{
  "dataset": "microscope photos of single blood and bone marrow cells",
  "train_examples": 194171,
  "image_size": 16,
  "horizontal_flip": true,
  "norm": "rmsnorm",
  "hidden_act": "gelu",
  "init": "small_normal",
  "momentum": 0.95,
  "max_steps": 31000,
  "batch_size": 128,
  "epochs": 20.4,
  "lr_schedule": "cosine",
  "final_lr_fraction": 0.05
}
Rows from block 3, named by matrix and row number. Rows with one number belong to one neuron. Each number is 128 + 24 x the weight over its row's rms, rounded and kept within 0 to 255. All counts start at 0. After the name is the row's rms in percent of the matrix's.
# fc1: MLP up (model.blocks.3.mlp.fc1.weight, 768x128), inputs 0-127
# fc2: MLP down (model.blocks.3.mlp.fc2.weight, 128x768, transposed), outputs 0-127
fc1.735 098 [ 76 107 120 141  80 158  97  90 158 137 114 200  98 114 124 130 161 151 124 139 137  81 116  95 136 117 138 149 119 122 115 144 124 112 149 156  83 120 136 110 179 142 155 153 106 103  95 143 123 108 173 150 131 119 161  95 103 120 101  76 135 120 152 135  89 118 142 158 143 119 118 175 119 110 130 139 137 141 100  98 159 108 165  98 113  68 114 133 122 117 108 140 118  89 100 132 117 142 130 118 139 153  97 143 125 114 104 134 138 146  95 147 159 143 130 159 121 154 124 150 149  90 112 150 121 119 138 114]
fc1.736 106 [135 164 140 131 106  87 129 101 181 142 152 127 118 150 116 138  96 127 124  87 111 143 136 147 128  80 131 115 152 128 143  97 125 122  96  91 123 131 105 112  84 125 140 123 117 137  97 185 137 148 169 178 116 141 130  99 171 144 140 118 103 130 128 119 148 137 142 119 155 108 139 152 133 124 164 151 120 183 137 120 118 186 114 156 109 132 162 138 148 144 132 122 175 103 111 149  90 129 126  96 158 139 170  86 159 176 136  99 121 153 163 160 109 148 120 100 117 160 138 117 136 105 112  91 116 100 123 116]
fc1.737 100 [102  93 169 131 125 176 164 165 126 105 122 146 184  67 126 152 119 114 120 122 140 124 152 127 145 137 103 148  85 105 175 131  96 143 165 169 126 101 119 131 130 123 130 101 127  97  88 115 122 123  99 100 126  83 162  62 103 168 116 154 117 133 139 140 122 125  88 114 137 121 146 147 123 140 159 146 167 132 121 136 138 144 128 138 132 141 128 121 139 124 112 130 122 142 133 109 142 136 160 114 153 141 160 126 166  88 134 101 141 128 170 142 124 120 146 154 142  86 101 104 137 157 119  82 188 128 149 108]
fc1.738 102 [148 110 146 127 160 134 139 151 120 155 125 100 131 112 133 169 145 142 155 119 125 120  98 107  98 157 140  90 143 142 122 163  96 136 128 122 118 102 142 169  96  85 137 101 115 178 105 142 172 146 115 118 114  92 119  98 121 110 115 139 137 129 136 155 122 167 146 118 166 107 170 147 133  91 127 182 131 130 124 138 135 171 186 115 123 139 151 135 159 153 176 119 118 173 140 142 103 138  97  73 130 104 150 110  95  83 124 147 128 127 172 122 111 165 138 167 112  98 149  95 119 111 130 136 144 123  98 122]
fc1.739 089 [149 110 157 140 100 110 169 153 125 132 133 154  94 108 159 129 166 114 145 188 117 157 100 119 168  94 108 125 141 164 122 128 148 132 174 153 140 123 160 135 113 122 161 147 131 111 125  95 136 134 127 142 107 103 105  86 153 103 122 151  81 106  95 123 143 113 152 100  74 159 163 117 129 123 160 156 100 156 103 138 118 114 101 173 115 151 143 157 133 131 133 177 122 165 122 111 123 140  91 124 146 135 131 101 154 106 144 141 122 127 127 131  88 150 124 160 110 125  70 103 105 165 142 133 141 169 149 138]
fc1.740 118 [137 136 125 125  97 168  92 106 107 155 136 122 119 126 131  81  92 148 128 109  91 148 109 115 157 129  72 192 129  98 153 120 128 144 120 146 136 191 110 148 118 137 122 177  97 119 136 107 123 154 127 124 117 120 136 104 121 135 165 135 125 115 114 150 137 104 116 110 126 153 172 102  82 154  79 134 133 152  87  94 126 123 144 144 131 131 178 111 142 117 133 115 155 139 140 137 125 161  96 112 131  93 140  73 156 138 113 127 159 148 126 124  88 115 149 122  99 120 117 122  63 123 106 142 155 150  88 128]
fc1.741 103 [129 125 128 154 120 136 125 153 115 157 123 131 203  89 126 129 102 148 155 106 159 153 127 142 111 121 146 113  97  96 149 109 128  98 129 153 122 152 173 152 124 123 116 159 123 160 110 126 148 128 112 127  83 122 160 115  93  95  92 137 124 107 108 162 141 127 147 184 118 128 149 149  80  97 131 160 133  86 150 115 115 129 159 106 165 114 136 122 109 119  94 113 144 120 126 110 142 134 149  89  99 167 155 119 175 121 118 111 139 165 132 123  49 139 143  94 151 133 152 121 119 128 139 122 141 164 132 177]
fc1.742 099 [160 129 125 121 111  92  99 149 114 152 187 144 111 143 133 143 153 143 159 131 106 178 142 129 139 121 116 130 104 136 129 135 115 128 120 130 144 124 154 143 163 129 142  92  87 169 103 115 156 112 126 117 120 108 137 133 117 126 157  89 132 163 104 122 133 126 160 119 143 172  93 121 155 137 122 112  97  83 138  68  85 116 175 133 105 125 103 100 138 106 109 115 149 121 129 119  87 143 137 133 152 139 134 182 133 131 152  98 208 149 135  93 119 125 133 133  85 147 118 114 160 154 108 117 169 113  83 122]
fc1.743 094 [155  79 143 132 119 128 161 139 121 132 160 159 148  90  90  80  93 128 120 150 107 118 136 139 135 139 120 150  94 116 183  74  61 136 126 164 175 110 126 133 113 145 153 104 141 136 119 138 124 123 138 112  90 138 113  96 129 131 159 123 118 129 147 131 106 122 143 128  96 170 136  99  98 143 140 127 189 104 117 144  86  96 108 147 178 145 134 119 101 134 141 106 105 121 155 129 101 132 129 127 183 137 131 118 113 107 133 117 125  90 133 140  86 123 167 108 152 118 115 106 125 121 109  93 124 136 163  84]
fc1.744 094 [118 166 119 133 169 147 138  87 168 193 122 117 139 166 101 113 153 125 114 181 103 155 106 133 157 123 153 137 138 137 104  80 129 117 117 168 155 112 144 156  90 130 127 121 140 117 105 108 106 115 120  94 134 160 134 185 104  85 159  98 146 161 155 126  98 106  95 134 157 121 105 156 140 132 109 122 120 117 143 136 185 112 160 128 130 121 146 126 113  90 135 117 150 124 115 120 140 142 106 110 107 158 140 139 209 148 135 116 135 123 109 164 138 171 107 108 134 115 104 118 138 139 128 125 116 101 115 109]
fc1.745 092 [113 138 121 128 124 140 138 115 116 141  85 100 154 137  95 135 141 151 141 143 141 148 127 121  95 129 141 105 151 104 142 149  98 102 145  87 114 134 101 179 144 133 112 155 167 116 135 150 125 132 118 205 159 132 111 160 150 143 113 105 146 138 116 107  93 119 111 173 127 133 129 140 147 131 105 138 110 104 108 134 110 127  92  83 114 147  85 127 119 131 170 115 151 136 153  85 108  70 149  96 145 123 174  94 166 133 137 121 133 167 120 103 111  89 110 128 140 175 161 117 118  87 139 174 118 150 121  92]
fc1.746 090 [136 168  77 103 135 116 159 131 144 147 105 124 129 142 160  76  88 155 128 148 150 101 124 175 180 155 131 128 147 111 131 118 139 114 159 109 148 135 110 116 113 105 147 116  99 172 113 124 122 147 117 106 126 108 170 143 138 151 118 153  99 148 144 100 137 165  89 139 107 125 136 124 111 122 128  74 179 138  67 128 138 140 122 144 119 132 140 145 136 188 132 136 142 169 146 185 137 105 141 117 125 100 131 120 135 133 154 115 114 116 149 119 119 164 117  96 132  96  81 145 152  82 133 101 142 123  91 121]
fc1.747 106 [136 134 114 126 134 131 142 123  99 155 152 141  66 110 140 163 136 167 113 132 123  90 136 134 128 165 108 149 176 125 105 119 123 131 117  96 146  73 148 140 123 191 139 119 138 153 122 144 131 103  82 133 151 128 141 114 154 155  96 144 137  95 153 143 114 127 167 100 124 111 158 165 144 139 124 180 131  87 118 110 139 170 126 148 101 133 118 100 101 152 145 144 136 154 142 138 150 125 140  90 138  55 103  93 141 129 122 145 108 129  94 144 140 116 173 164  79 130 101 136 125 136 120 128 121 102  89 123]
fc1.748 093 [137 138 123 147 170 100 102 147  84  64 114 135 140 160 107 107 135 134  88 161 129 124  93  89 135 139 203 151 146 113 114  90 123 135  91 111 104 113 152 149 128 115  96 104 146 130 127 128 117 150 107 109 143 108 120 150 153 117 118 124 117 139 131 114 129 100 155 106  91 103 150 111 107 136  90 160 117 158 117 126 115 159 186  82 129 137 157 131 124 157 132 122  91 138 146 119 143 108 169 143 131  78 153 145 153 104 111 149  89 119 148 125 136 181 102 121 103  90 134 151 121 108 111 104 129 123 139 107]
fc1.749 088 [106 142 150 122  82 125 151  97 110  98 142 130  98 102 132 179 133 115 131  88  89 141 113 108 104 163 105 126 134 104 104 130 142  94 112  87 125 164 181 130  81 123 118 178 122 124 149 126 110 128 105 127 144 122 136 109 101 122 100  98  92 150 130 137 142 168 153 144 126 147 149 137  71 143 135 105 158 133 123 135 149 108  78 102 123 122 151 118 124 103 165 115 104 152 146 110 118 148 145 104 117  80 134 118 152 101 134 141 128 184 166  96  97 127 128 163 117 161 164  90 117 133 151 111 143 114  91 131]
fc1.750 098 [146 121 158 159 118 107 120 129  72 146  95 148  66 176 104 133  97 158 142 132 152 101 121  85 114 168 165 112 134 169 127 110 156  98 147 145 133  87  82 118 152 129 124  83 100 110 120 106 141 130  81 141 152 140 148 148 123 162 140 165 123 116 134  89 124 117 147 157 132 144 125 133 116 147  79 156 114 141 113 104 144 160 146 111 120 138 164 146 145 159 134 132 105 114 108 108 172 121 160 131 137 125 137 133 153 124 143 116 114 133 150 138 140 109  93 154  85 149  99 119 118 125 115 174 146 103 172 144]
fc1.751 116 [162 117 125 146 170 130 116 148 114  97 142 176 119 155 131 104 184 114 152 134 154 128 137 126 133 114 151 102 161 153 111 158 126 121 155 151 109 172 130 118 129 160 108 170 142  57 128 158 115 127 109 119 137 149 139 142 116 155 152 148 100  97 167 156 176 140  79 158 125 123 162  81  93 130 113 135 113 115 124 124 108 111 199 136 146  76 113 111 132 146 151 115 111 141 104 137 124 131 130 148 138 137 134 166 121  94 118 171 127 137 134 148 141 116 158 124 130 119 164  98 126 154 135 114  87 104 123 141]
fc1.752 100 [152 173 126 119 120 126 124 125 125 145  86 199 144 112 102 137 155 159 105  52 112 141 126 105 121  93 106 132 146 150 106 152 110 109 155 110  95  99 152 190 157 140  97 119  89 113 154 118 126 111 150 126 153 101 143 117 183 157  94 117  98 121 163 126 124 156 145 115 136  92 115 104 124  94 147  95 147 166 140 118 112 128 133 134 151 161 115 124 133 159 139 161 104 176 143 119 124 125 116 166 132 123 112 103 152 123 150 145 118 123  84 119 140 140 126 125 175 145 135 132 155 139 120 174 132 126 116 131]
fc1.753 093 [136 151  63 137 125 119 106 131 185 111 147 116 101 143 110 174 117 148 142  72 101 143 168 161 127 132 126 139 123 139 142 106 133 123 123  74 112 103 105 108 112 125 146 132 155 110  98 127 133 110  97  82 188 130 105 126  95 151 152 128  88  89  93 139 125 136  96 125 108 102  89 152  99 171 154  88 121 132 115 121 123 156 129 151 138 109 115 165 100 135 106  94 151 118 134 145 139 130 131 113 117 133 167 137 132 179 114 102 106 124 164 155 106 141 163 113 103 146 101 150 153 106 130 154 136 117 132 142]
fc1.754 141 [111  98  94 161 149 148 121 129 118 137 150 168 110 119  91 139 144 115 143 115 150  99 132 142 128 110 142 105 142 177 129 158  93 111 103 104 118 115 122  43 170 115  93 120 119 117 114  93 147 139 103 142 117 124 119 107 120 123 151 116 144 108  76 154 132 115 135 166 129 136 141 150 108 116 171 152 130 109 111 144 180 124 133 157 127 106 139  76 114 104  89 129 162 112 139  96  80 101 116 151 144 196 141 162 119 148 134 132  99 136 121 144 117 106 123 159 102 134 113 156 150  80 149 129 139 139 140 134]
fc1.755 092 [ 48 114  97 146 162 122 158 130 148 125 147 143 161 143 127  88 103 168 154 158 142 101  96 150 147  94 123 156 121 149 111 109 186 131 155 139  82 130 168 147 121 133 109 123 125 121  98 122 157 122  94  86 122  68 101  97 165 139 107 149 105 104 160 100 143 137 137 118 126 149 137 162 161  78 128 129 148 148 118 143 117 105 145 149 106 123 127 119 153 144 172 141 130 145 118 132 108  93 155 132 102 108 134 110 163 124 136 136 110 123 124 133 137 156 149 108 137 100 144 106 151 132 143 106 149 172 103 153]
fc1.756 093 [112 130 123 157  96 110  92 143  72 124 145 134 166 130 155  71 144 120 139 165 126  95 103  97 128 148 171 137 124 133 138 104 125 104 103 151 151 120 155 117  97 112 109  76 167 116 121 122 154 142 131 102  99 135 151 131 105 127 132 138 134 155 122 148 106 122 142 115 129 103 119 130 118  88 114 146 139  73 140 130 176 127 156  85 132 110 201 104 131 149 134 133 101 113 175 125 141 111 122 110 112 117 152 110 177  93 154 111 129 154 178 114 100 151 112 112 115 153 107 143 127 132 143 114  68 129 120 121]
fc1.757 104 [126 138  85 120 127 117 153  99 119 170  91 132 139 146 112 126 136 133  98 182 153 125 117 147 122 129 103 103 127 108 103 133 140 119 115 103 101 120 156 138 164 121 129 112  87 173 159 110 127 158 127 133  75 132 182 157 163 100 115 151 101 134 157  90 116 116 129 142 123 163 133 119 119  95  90 122 113 139 157  60 118 111 168 141 106 133 138 145 127 150 197 132 141 139 133 128 137 138 134  78 156 135 108 119 148 119 108  69 155 163 126 122 143 124  83 114 110 126  90 120 135 130 128  83 136 146 139 118]
fc1.758 098 [137  97 120 139 141 129 122 128 125 182 149 152 103 160 151 107 104 129  75 107 174 125 120 117 163 141 150 108 119 120 185 137 137  96 110 157 118 151 119 165 115 151 122 100  96 132 115 148 131  99 122 194 149 135 148 135 131 167 119 137 112 141 158  78 160  94 122 117 119 180 113 138 139 117  73 130  99 134 130  92  94 125 156 141 107 152 121 108 111 123  99 146 155 130 117 134 144 104 144 122 128 107 114 114 133 162 112 135 112  93 123 137 146 100 136 167 138 112 130 106 112 139 179 172  96 103  94  90]
fc1.759 091 [132 125  88 166  93 135 117 137 143 103 113 158 149 107 119 185 149  80 137 154 166 104 106 100 181 115 138 122 155 132 123 136 151  66 114  91 130 131 107 109 144 114 133 138 106 109 161 123 134 126 112 119 101 133  85  81  92 124 147 117 173 151 156 155 178 158 143 100 194 117 167 124 147 102 134 137 133 138 103 109  98 140 114 113 135 159 111 129 114 105 129 156 132 113 148 171 172 126 111 154 105 137  67 119 150 120 146 123 135 140 130 134 128 133 108 147 103 161 136 129 128 121 108 115 118 110 110 116]
fc1.760 101 [120 143  89  82 150 127 129 130 153 118 126 179 114 126 135 156 163 110 166 159 141 108 149  73 125 113 134 116 167 110 156  94 143 111 131 131 140 131 101 105 140 127  77 108 170 135 135 111 117 124 145  96 112 121 120 124  64 133 116 144 102 112 141 161 125 116 121 151 104 142 152 111 109 145 104 121  87 147 130 135 137 149 114  98 142 147 140 135 111 169 149 126 104 166 154 138 139 118  97 131 197 148 114 133  75  76 112  95 119 103 122 112  81  90  85  84 117 139 137 126 130 142 133 139 144 107 142 125]
fc1.761 096 [ 84 137  81 131 125 129 126 137 159 146 114 131 115 119 139 183  74 152 124 152  88 126 140 164 114 152  96 145 147 128 116 144 138 141 110 124 119 145 146 121 152 138 127 168 137 120 138  95 143 188 143 141  89  94 122 148 168 102 168 118  94 163  94 133  89 142 159 147 125  97 147 132 139 129 101 140 107 139  89 157 115 140 111 117 176 121 139 171 144 123 142 119 100 129 140 115  68 136 142 136 100 120 183 101  80 116 133 102 165 117 112  90 111 111 123  90 148 111 111 122 134 108 132 109 146 126 148 130]
fc2.735 107 [133 124 137 108 120 135 156 129 119 128 167 102 135 150 100 118 134 141 121 111  87 132 129  72 127 154 151 151 124 124  89 140 141 127 107  89 111 143 101 133 112  82 109 102 144 124 139 101 141 125 144 191 118 162 110  83 153 142 161 135 136 129 123  95 147 127 127 157 153 132  95 129  96 129 145 149 136 153 139 111 107 113 126 154  96 176 159  83 154 165 133 134 151 137 157 149 116 119 133 169  56  71 130 101 155  88 129 102 117 147 182 132  89 146 141 127 125  90 109 112 113 148 149 135 109 120 134 132]
fc2.736 093 [102 125  90  96 122 126 154 143  91  81  69  88 137 119 111 121 181 161 161 133 117 103 154 111 141 120 118 126 120 136 112 119 150 137 158 160 153 117  89 156 162 137 129 150 148  96 118  69 153  98  90 166 129 147 127 169 131 141 123 146 127 134 126 155  81 120 121 110 169 125 135 113 154 105  60 114 126 101  93 132 141  96 154 110 135 128 113 160 100 150 144 150 100 158 178 136 132 120 127 129 127 117 124 122  84 100 151 152 132 138 121 101 139 122 126 131 145  97 135  80 146 149 140 139 117 108 133 144]
fc2.737 107 [165 170 135 112 141 112 110 117 137 128 125 136  80 163  96 110 122 146 115 173 101 100 145 138 103 105 114 144 179 152 101 128 151 130 114  79 150 120 125 166 134  93  89 166 114 148 141 105 130 138 139 142 115 140 129 148  97  96 126 120 139 148 114 130 152 114 151 133 143 124 109 106  82 125  82 135 142 137 117  92  83 149 147  91 140 130 135 105 155 125 129 106 142 141 132 117 149 139  96 100 100  97 120 124 160 141  91 143  93 129  96 115 159 138 122 138 150 112 181 161 109  94 179 174  79 105 112 123]
fc2.738 103 [120  91 122 152 159 131 130 136 109 163  56 113  66  87 145 132 133 116 113 147 138 128 134 124 119 113  81 129 103 141 147 100 123 124 118 135  88 139  96 120 150 162  94 136 146 113 133 134 127 112 126 125 126 132 126 125 121 154 105 126 172 118 135 129 155 153 146 119 108 119 101 126 152 148 153 114 179 132 140 125 119 171 104 178  98 148 126 106 121 140 163 132 117 107 128 111 173 116 162 183 146 147 138 101 190 128  97 135 131 151  99 150 121  64 115 127  87 116 175 121 136 157 129 134 154 117 106 110]
fc2.739 096 [136 128 116  95 117 126 123 103 140 118 110 115 171 172 125 124 123 133 117  96 139 131 121 127  91 157 140 167  83 127 124  96 153 132  92 142  94 144  91 112 154 110  97 111 153 113 148 109 141 115 101 135 145 100 141 150  81 125 105 112 134 134 131 129 121 111 104 180 156 108 135 182 162 152  87 112 135 109 138  94 138 100 170 112 121 103 123  93 143 159 122 139 134 105 110 132 118 134 156 144 121 119 131 176 109 151 106 141 138 166 138 125 143 128 141  84 151 138 159  84 189  72 103 133 110  74 139 117]
fc2.740 127 [122 113 145  91 126 111 113 113 161 129 114 144 148 102 103 160 153 111 174 168 129 108 100 163 148 193  96 147 139 107  68 115  96  99 138  94 102 167 149 138 151 125 144 138 143 113 143 112  85 132 165 107 145 139 115 136 159 116 121 158 152 142 132 146 169 111 116 188 125 143 132 134 183 137 127  94 143 110 173 116 131 166 112 122 152 142  79 114 113 146  78 140 121 112 111 133 192 138 100 126 119 129 102 164 150 154 124 141 146 122 139 115 114 124 151 121 141 113 102 128 121 104 154 132 122 123 125 128]
fc2.741 091 [128 143 159 118 153 106 108 139 128 132 132 102  86 159 130 138 187 104 127 182  95 131 135 107 119 164 140 135 139 173 111 200 116 137 200  82 100 114 106 166  73 125 122 126 121 104  92 135 108 127 122 138 159 109 116 119 147 149 101 118 110 129 164 132 131 125 139 132 134 119 131 186 136 120 107  92 129 133 132 125 168 131 105 149  92 142 161 139 139 127 103 133 102 136 124 151 155 119 140 135 161 107 102 125 122 137 103 138 122 108 139 146 161 106 115 195 109 118 115 144 101 113 113 152 101 101 115 110]
fc2.742 118 [122 137 123 101 161 119  93 120 115 138 132 155 176 141 152 146 101 133 132 157  49 117 107 141 103 105 114 127 124 112 110 138 120 144  98 146 137 122  86 136  70 137 122 126 147 143 101 154 122 144 144 134 144 131 128 116  85 110 106 122 101 128 138 162 141 149 131 169 141 129 131 120 195  89 118 114 135 143 179  96 120 103 125 132  80 150 126  97 107 125 124 119 122 106 150 128 149 117 144 137 164 116 133 140 105 108 154 164 120 134 101 156 110 138 151 103 164  63 120 178 115 124 100 105 158 101 119  81]
fc2.743 120 [142 172 131 124 158 119 100 127 116 123 106 114 140 133 101 145 152 134 145 150 118 136 123 140 127 154 122 137 152  92  51 144 182  83 110 112  83 179 108 147 140 123  74 120 132 125 137 104 132  99 133 156 164 162 141 124 111 104 131  89 125 146 115 131 160 141  95 139 159 144 111 157 133 147 130 144  94 132 177  88 140 139 153 121  91 129 130 125 142 117 149 140 150 128 111 143 152 122  87 131  91  98 123 117 128 149 109 151 155 112 108 111 150 154 105 135 147 131 187 150 167  92 124 152 139 110  82 156]
fc2.744 087 [129  88 172 138  79 113 121  88 116  85 135 126 146  90 163 168 107 176  94 136 151 118 126 156  79 124  82  82 148 119 152 103 111 144 121 107 112 146 131 135 143 122 135 173 137 127 128 121 146 125 119 128  94  97 122 121 135 161 115 131 103 110 101 118 103 122 169 109 149 139 171 113 113 107 130 162 106 132  93 144  49 140 134 110 123 160 134 120 149 137 113 104 127 146 124 106 123  92 133 145 125 124 125 112  82 129 142 143 123 148 130 139 135 103 135 124  87 136 161 162 126 129  90 164 116 161  82 153]
fc2.745 103 [187 102 150 124 112 137  98 110 145 103 155 148 100 144 153 146 124  85  95 117  99 130 106 125 146 154 138 146  98 132  92 139 127 165 129 184 153 133 123 109 105 138 148 110 132 131 136 116 110 102 140 119 119 135 146 129 127 115 133 119 101 140 121 134 146  70 147  99 147 108 148 128 145 135 146  93 162 143 168 134 135 144 121 150 109  51 135  84 109 149 101 135 100 110 117 155 120 175 154 128 120 113  67 133  98  98 121 121 136  87 138 130 142 126 143 117  80 135  94  78 115 103 132  83 142 146 130 161]
fc2.746 091 [108 131 169 131 107 134 121 136  84 129 131 163 137 148 112 161 130 109 129 154 131 153 129 110 110 139 120 148 116 123 132 157 124 109 123 140 114 128 135 143 124 112 122 127 151 104 132 128 138 148 125 157 168 134  98  91 108 148 106 105 211 144 137 116 116  89 151 128 124 141 115 102 121 120 133 139  97 115 186 167  91 128 136 115 142 168 139  98 116  79 141 128 113 112  61  94 104 160 146 154 148 160 128  78 128 150 138 113 187 107 153 162 110 114 155 186 113 138 144 104 117 158 130 149 105 109 158 148]
fc2.747 102 [113 107 130 158 154 162 124 149 125 123  90  95 144 117 129 136 117 115 150 137 159 161 148  86 105  76 133 153 108  89 171 162 135 163 102 157 158 155 117 148 157 114 102 132 142  65 111 115 109 149 181 100 128 101 121 128 132 135 134 113 127 116 135  98  93 140  99 118 158 127 142  96 113 117 160  89 110 182 135 144 129 141 111 171 137 140 127 162 149 113 113 138 139  98 127 117  71 147  84 124 150 154 116 141 102 133 123 165 170 142 181 133 128 145 138 127 136 116 128  98 121 107 147 129 141 150 146 165]
fc2.748 089 [134 166 100 141 105 150 159  91 121 208 149 123 122  89 103 133 106 138 164 137 127 106 161 160 122 134 123 125 114 137 117 145 107 116 149 134 137 149 128 121  99 123 119 123 122 128 142 141 150 123 133 160 126 109 143  90 118 172 143 139 124 140 122 119 129 133  84 150 163 190 106 126 104 140 161  96 104  97 132 124 175  87  88 117 153 124  98 109 118 116 113 144 144 129 140 121 123 178 150 137 121 149 140 126 131 154 173 100 158 132 111 116 134  71 154 132 149 125 123 121 141 148 162 208 114 122 158 151]
fc2.749 092 [142 111 125 106 191 170 161 132 142 129 103 164 182 106 129 139 147  99 105 199 142 115 116 113 173 156 132 134 158 105 141 132 110 114 100 127 131 120 103 140 142 134 126 169 130 124  94 136 106 130 174 126 125 144 110 116 157 109 169 102 118 126 134 152 101 104 115 156 127 138 137  99 166 140 107 136 121 164 146 139 120 172 139 113 156 156 100 114 100 118 149 190 155 156 169 139 151 134  84 111 104 149 110 114 110 168 129 120 148  90  96 155 134 147 152 123 133 137 142 123 112  98 117 129 105 153 157 142]
fc2.750 093 [127 154 110 127 104 114 152  88 164 129 181 113 133  99 117  92 121 112 128 108 144 115 130 145 116 121 144 156 118  74 166 145  89 130  83 130 122 167 165 126 157 170 132 126 127 139 126 135 146 133 151 133 137 161 110 135 114 100 143 108 133 134  98 160 131 118 107  88 157 140 115 122 116 148 175 154 137 114 156 114 146  90  86 112 128 166 152 128  87  95 153 118 104 134 161 124 126 125 105 154 128 101  68 167 125 136 114 147 132 122 122 128 118 124 134  99 146 168 133 139 191 136 118  68 164 150 118  96]
fc2.751 109 [137 144 146 133 111 126 109 182 138 132  99 133 132 111 111 186 143 144  62 120 154 113 123 149 118 110 129 120 119 110 134 120 137 127 124 115 113 106 112 150 138 110 122 137 157 107 129  97 117 119 113 133 146 107 118 125 121 154 116 132 142 177 123 115 108 106 166 106 169 135 127 101 134 137 133 116 143 142 146 125 170 130 107 104 161 166 125 125 161 144  70 122 143 135 166  96 158  86  98 177 109 146 107 113 152  98 116 101  75  69  58 163 133 122 140 114 166 127 125 132 130 164  80 130 150 137 115 114]
fc2.752 090 [141 143 139 121 121 149 103 151 148 104 175 100 125 137 133 169 111 121  79 194 156 133 136 187 129 134 188 146 127  84 136 123 119 141 156 107 130 172 128 116 127 130 151 187 143 138 122 127 161 103 121 125 154 118 110 118 155 121 106 129 144 135 107 152 131 106 134 123  94 169 130  98 139 140 122  84 142 108 124  67 120 126 142 116 140 106 167 127 138 124  59 142 125 134 164 141 127 117 127 145  96 119 147 140 131 140 134 160 132 148 122 119 148 135 115 126  83 117 153 153 140 143  57 142 139 150 133 100]
fc2.753 095 [121 115 107 110 106 140 147 130  85 121 105 137 122 146 117  90 130 120 144 208 153 106 100 133 159 144 143 154  99 133 115 116 115 181 108 191 124 158 140 113 146 123 106 105 140 126 134 137 131  73 149 135 107 147 134 122 148 108 101 115 133 143 130 111 151 120 142 134 132 123 131 109 154 163  94 187 118 145 129  69 130 135 135 144 138 160  82 114  96 147 129 139 102 121  96 128 181 157 138 141  98 154 113 124 136 134 132 134 184 122  81 102 131 165 113 169 133 123 156 151 105 134 132 112  83 128 118 142]
fc2.754 123 [ 69 103 144 102 142 175 109 117 157 108 138 135 154 131 127 119  83 132 151 112 127 125 167 129 110 168 128 121 106 132 105 151 142 130 128 149 143 116 144 120 183 148 117 124 111 128 169 166 106 143  73 129 137 103 102 132 130 135 150  83 154 142 134 154 155 141 171 131 134 135 166 112 145 139 184 146 118 157 105 104 139 127 105 139 158 132  82 124  93 139 131 108 132 107 113 136 146 149 125 120 128  93  97 133 132 118 158 120 171  95 119 189 132 129 132  69 101 150 146 177 139 102 119 104 111 101 131 105]
fc2.755 101 [151 155 124 100  59 155  81  82 106 149 130 108 119 167 117 161 161 168 135 108 115 112 138 145 109 150 126 143 127 136 110 116 129  96 129 104  99 126 111  91 128 132 142 149 135 158  73 110 104 147 132 174 111 141 158 145 134  86 114 152 117 185 146 141 146 111 115 147 149 152  86 156 125 147 138 121  96 110 142  96 133 155 111 150 107  97 139 153 137 100 124 140 124  97 136  74 143 133 126 155 161 134 102 113 151 157 152 103 138 139  93 112 104 118 143 136 137 131 134 164 134 135 156 165 108 148 180 117]
fc2.756 096 [125 140 122  97 108 165 174 138 139 110 108 100  93 127 132 110 128 130 105 173  85 108 169 179  88 114 114 132  92 151 127 146 182 135 160 111 160 111 121 119  95 137 156 123 138 129 132  77 128  74 133 104 135 161 119 100 145 117 120 132  91 113 107 124 172 136 131 165 147 158 128 137 144 170 113 146 131 148 104 132 137 133 144 139 107 138 116 139 116 163  79 135 141 189 131 114 127 125 101 151 126 117 123 127  79 138 108 172 118  98  95 165 122 140 142 166 154  87 145 149 129 129 123 135 158 120 102 123]
fc2.757 093 [108 159 144 103 125 123 111 142 156  83 156 123 139  99 145 135 134 158 168 111 110 133  94 163 132 147 125 160 137 114 113 110 133 124 127 127 145 130 101 135  90 140  98 119 167  86  97  89  99 132 148 168 182 112 104  91  97 132 140 120 169 123 135 166 172 136 105 149 164 138 103 154 142 124 124 107 137 135  81 104 141 119  71 130 135 103 117 134 106  93  26 142 137 122 141 121 121 134 144 162 126 102 158 134 129 121 163 166 135 133 121 156 123 133 167 121 129 123 143 147 112 106 149 130 133 134 121 135]
fc2.758 085 [128 144 131 104 120 153 116  91 150  84 127 108 105 124 109 134 136 115 175 125 135  98 118 139 102 124 102 146 118 134 128 123 124 141 183 131 162 122 178 126 125 126 121 126 124 172  94 120 130 140 124  94 129 109 142 143 159 107 111 135 109 114 132 169 128 147 108 171  95  75 137 142  99 107 155 145 140 118 142 133 151 142 137 102 147  94 135 177 127  90 123 112 145 112 126 148 137 162  91 126  92 147 130 160 145  73 133 127 170 158 128 126 120 157  89  94  98 140 150 155 146 126  56  85 123 145 154 172]
fc2.759 093 [173 134 104  69 147 146 120  73 106 183 151 131 129 156 120 104  87 178 122 144  78  84 136 140 120 143 128 109  96 138 109 115 110 160 125 136 119  97 165 107  72 135  91 118 117 117 151 130 149 122 140 148 128  93 178 110 146 130 107 124 107 107 116 117  96 132 132 135 122 160 105 128  99 162 106 142  93 130  80  98 127 131 120 146 130 123 123 147 140 130  98 126 149 148 107 107 106 159 118 148 114 165 131 122 102 132 125 150 113 111 176 120 132  87 128 119 110  74 117 131 131 161 125 143 108 124  95 159]
fc2.760 090 [123 141 165 131  88 101 162 133 142 132 114  83 129 144 131  93  82 146  93 168 111 125 104 151 114 136 141 164 135 153 148 107 122 169 169 120  96 124 100 113  83 122 151 133 104 126  93 118 121 156  71 133 119 114 134 116 127 107 109 130 137 127 155 125 145 124 116  86 134 109 102 101 162 138 114 155 103 121 147  86 137  95 170 149 110 102  69 107 174 107  86  95 145 137 145 105 118 110 168 144  97 124 132 101 128 118 127 158  96 165 156 125 127 133 111 123 119 144 122 146 132 139  58 107 134 127 122 125]
fc2.761 093 [140 134 153  99 101 146 171  99  96 125 138 138 104 179 113 129 145 120 120  95 139 119 146 110 125 144 138 119 151  95 157  98 140 144 142 140 157 151 125 158 128 148 133 129 130 121 131 116  83  58 111 130 123 150 149 143 111 110 110 147 134  67 154 146 129  75 119 129 121 139 119 133 118 137 166 111 151 146 172 115 129 121 138 107 117 161 160 102 108 157 138 109 177 156 104 116 201  98 106 113 119 149  85 150 128 147  99 133 128 140 132 160 127 116 152 156 126 125 133  87 157 112 118 170 118 124 115 188]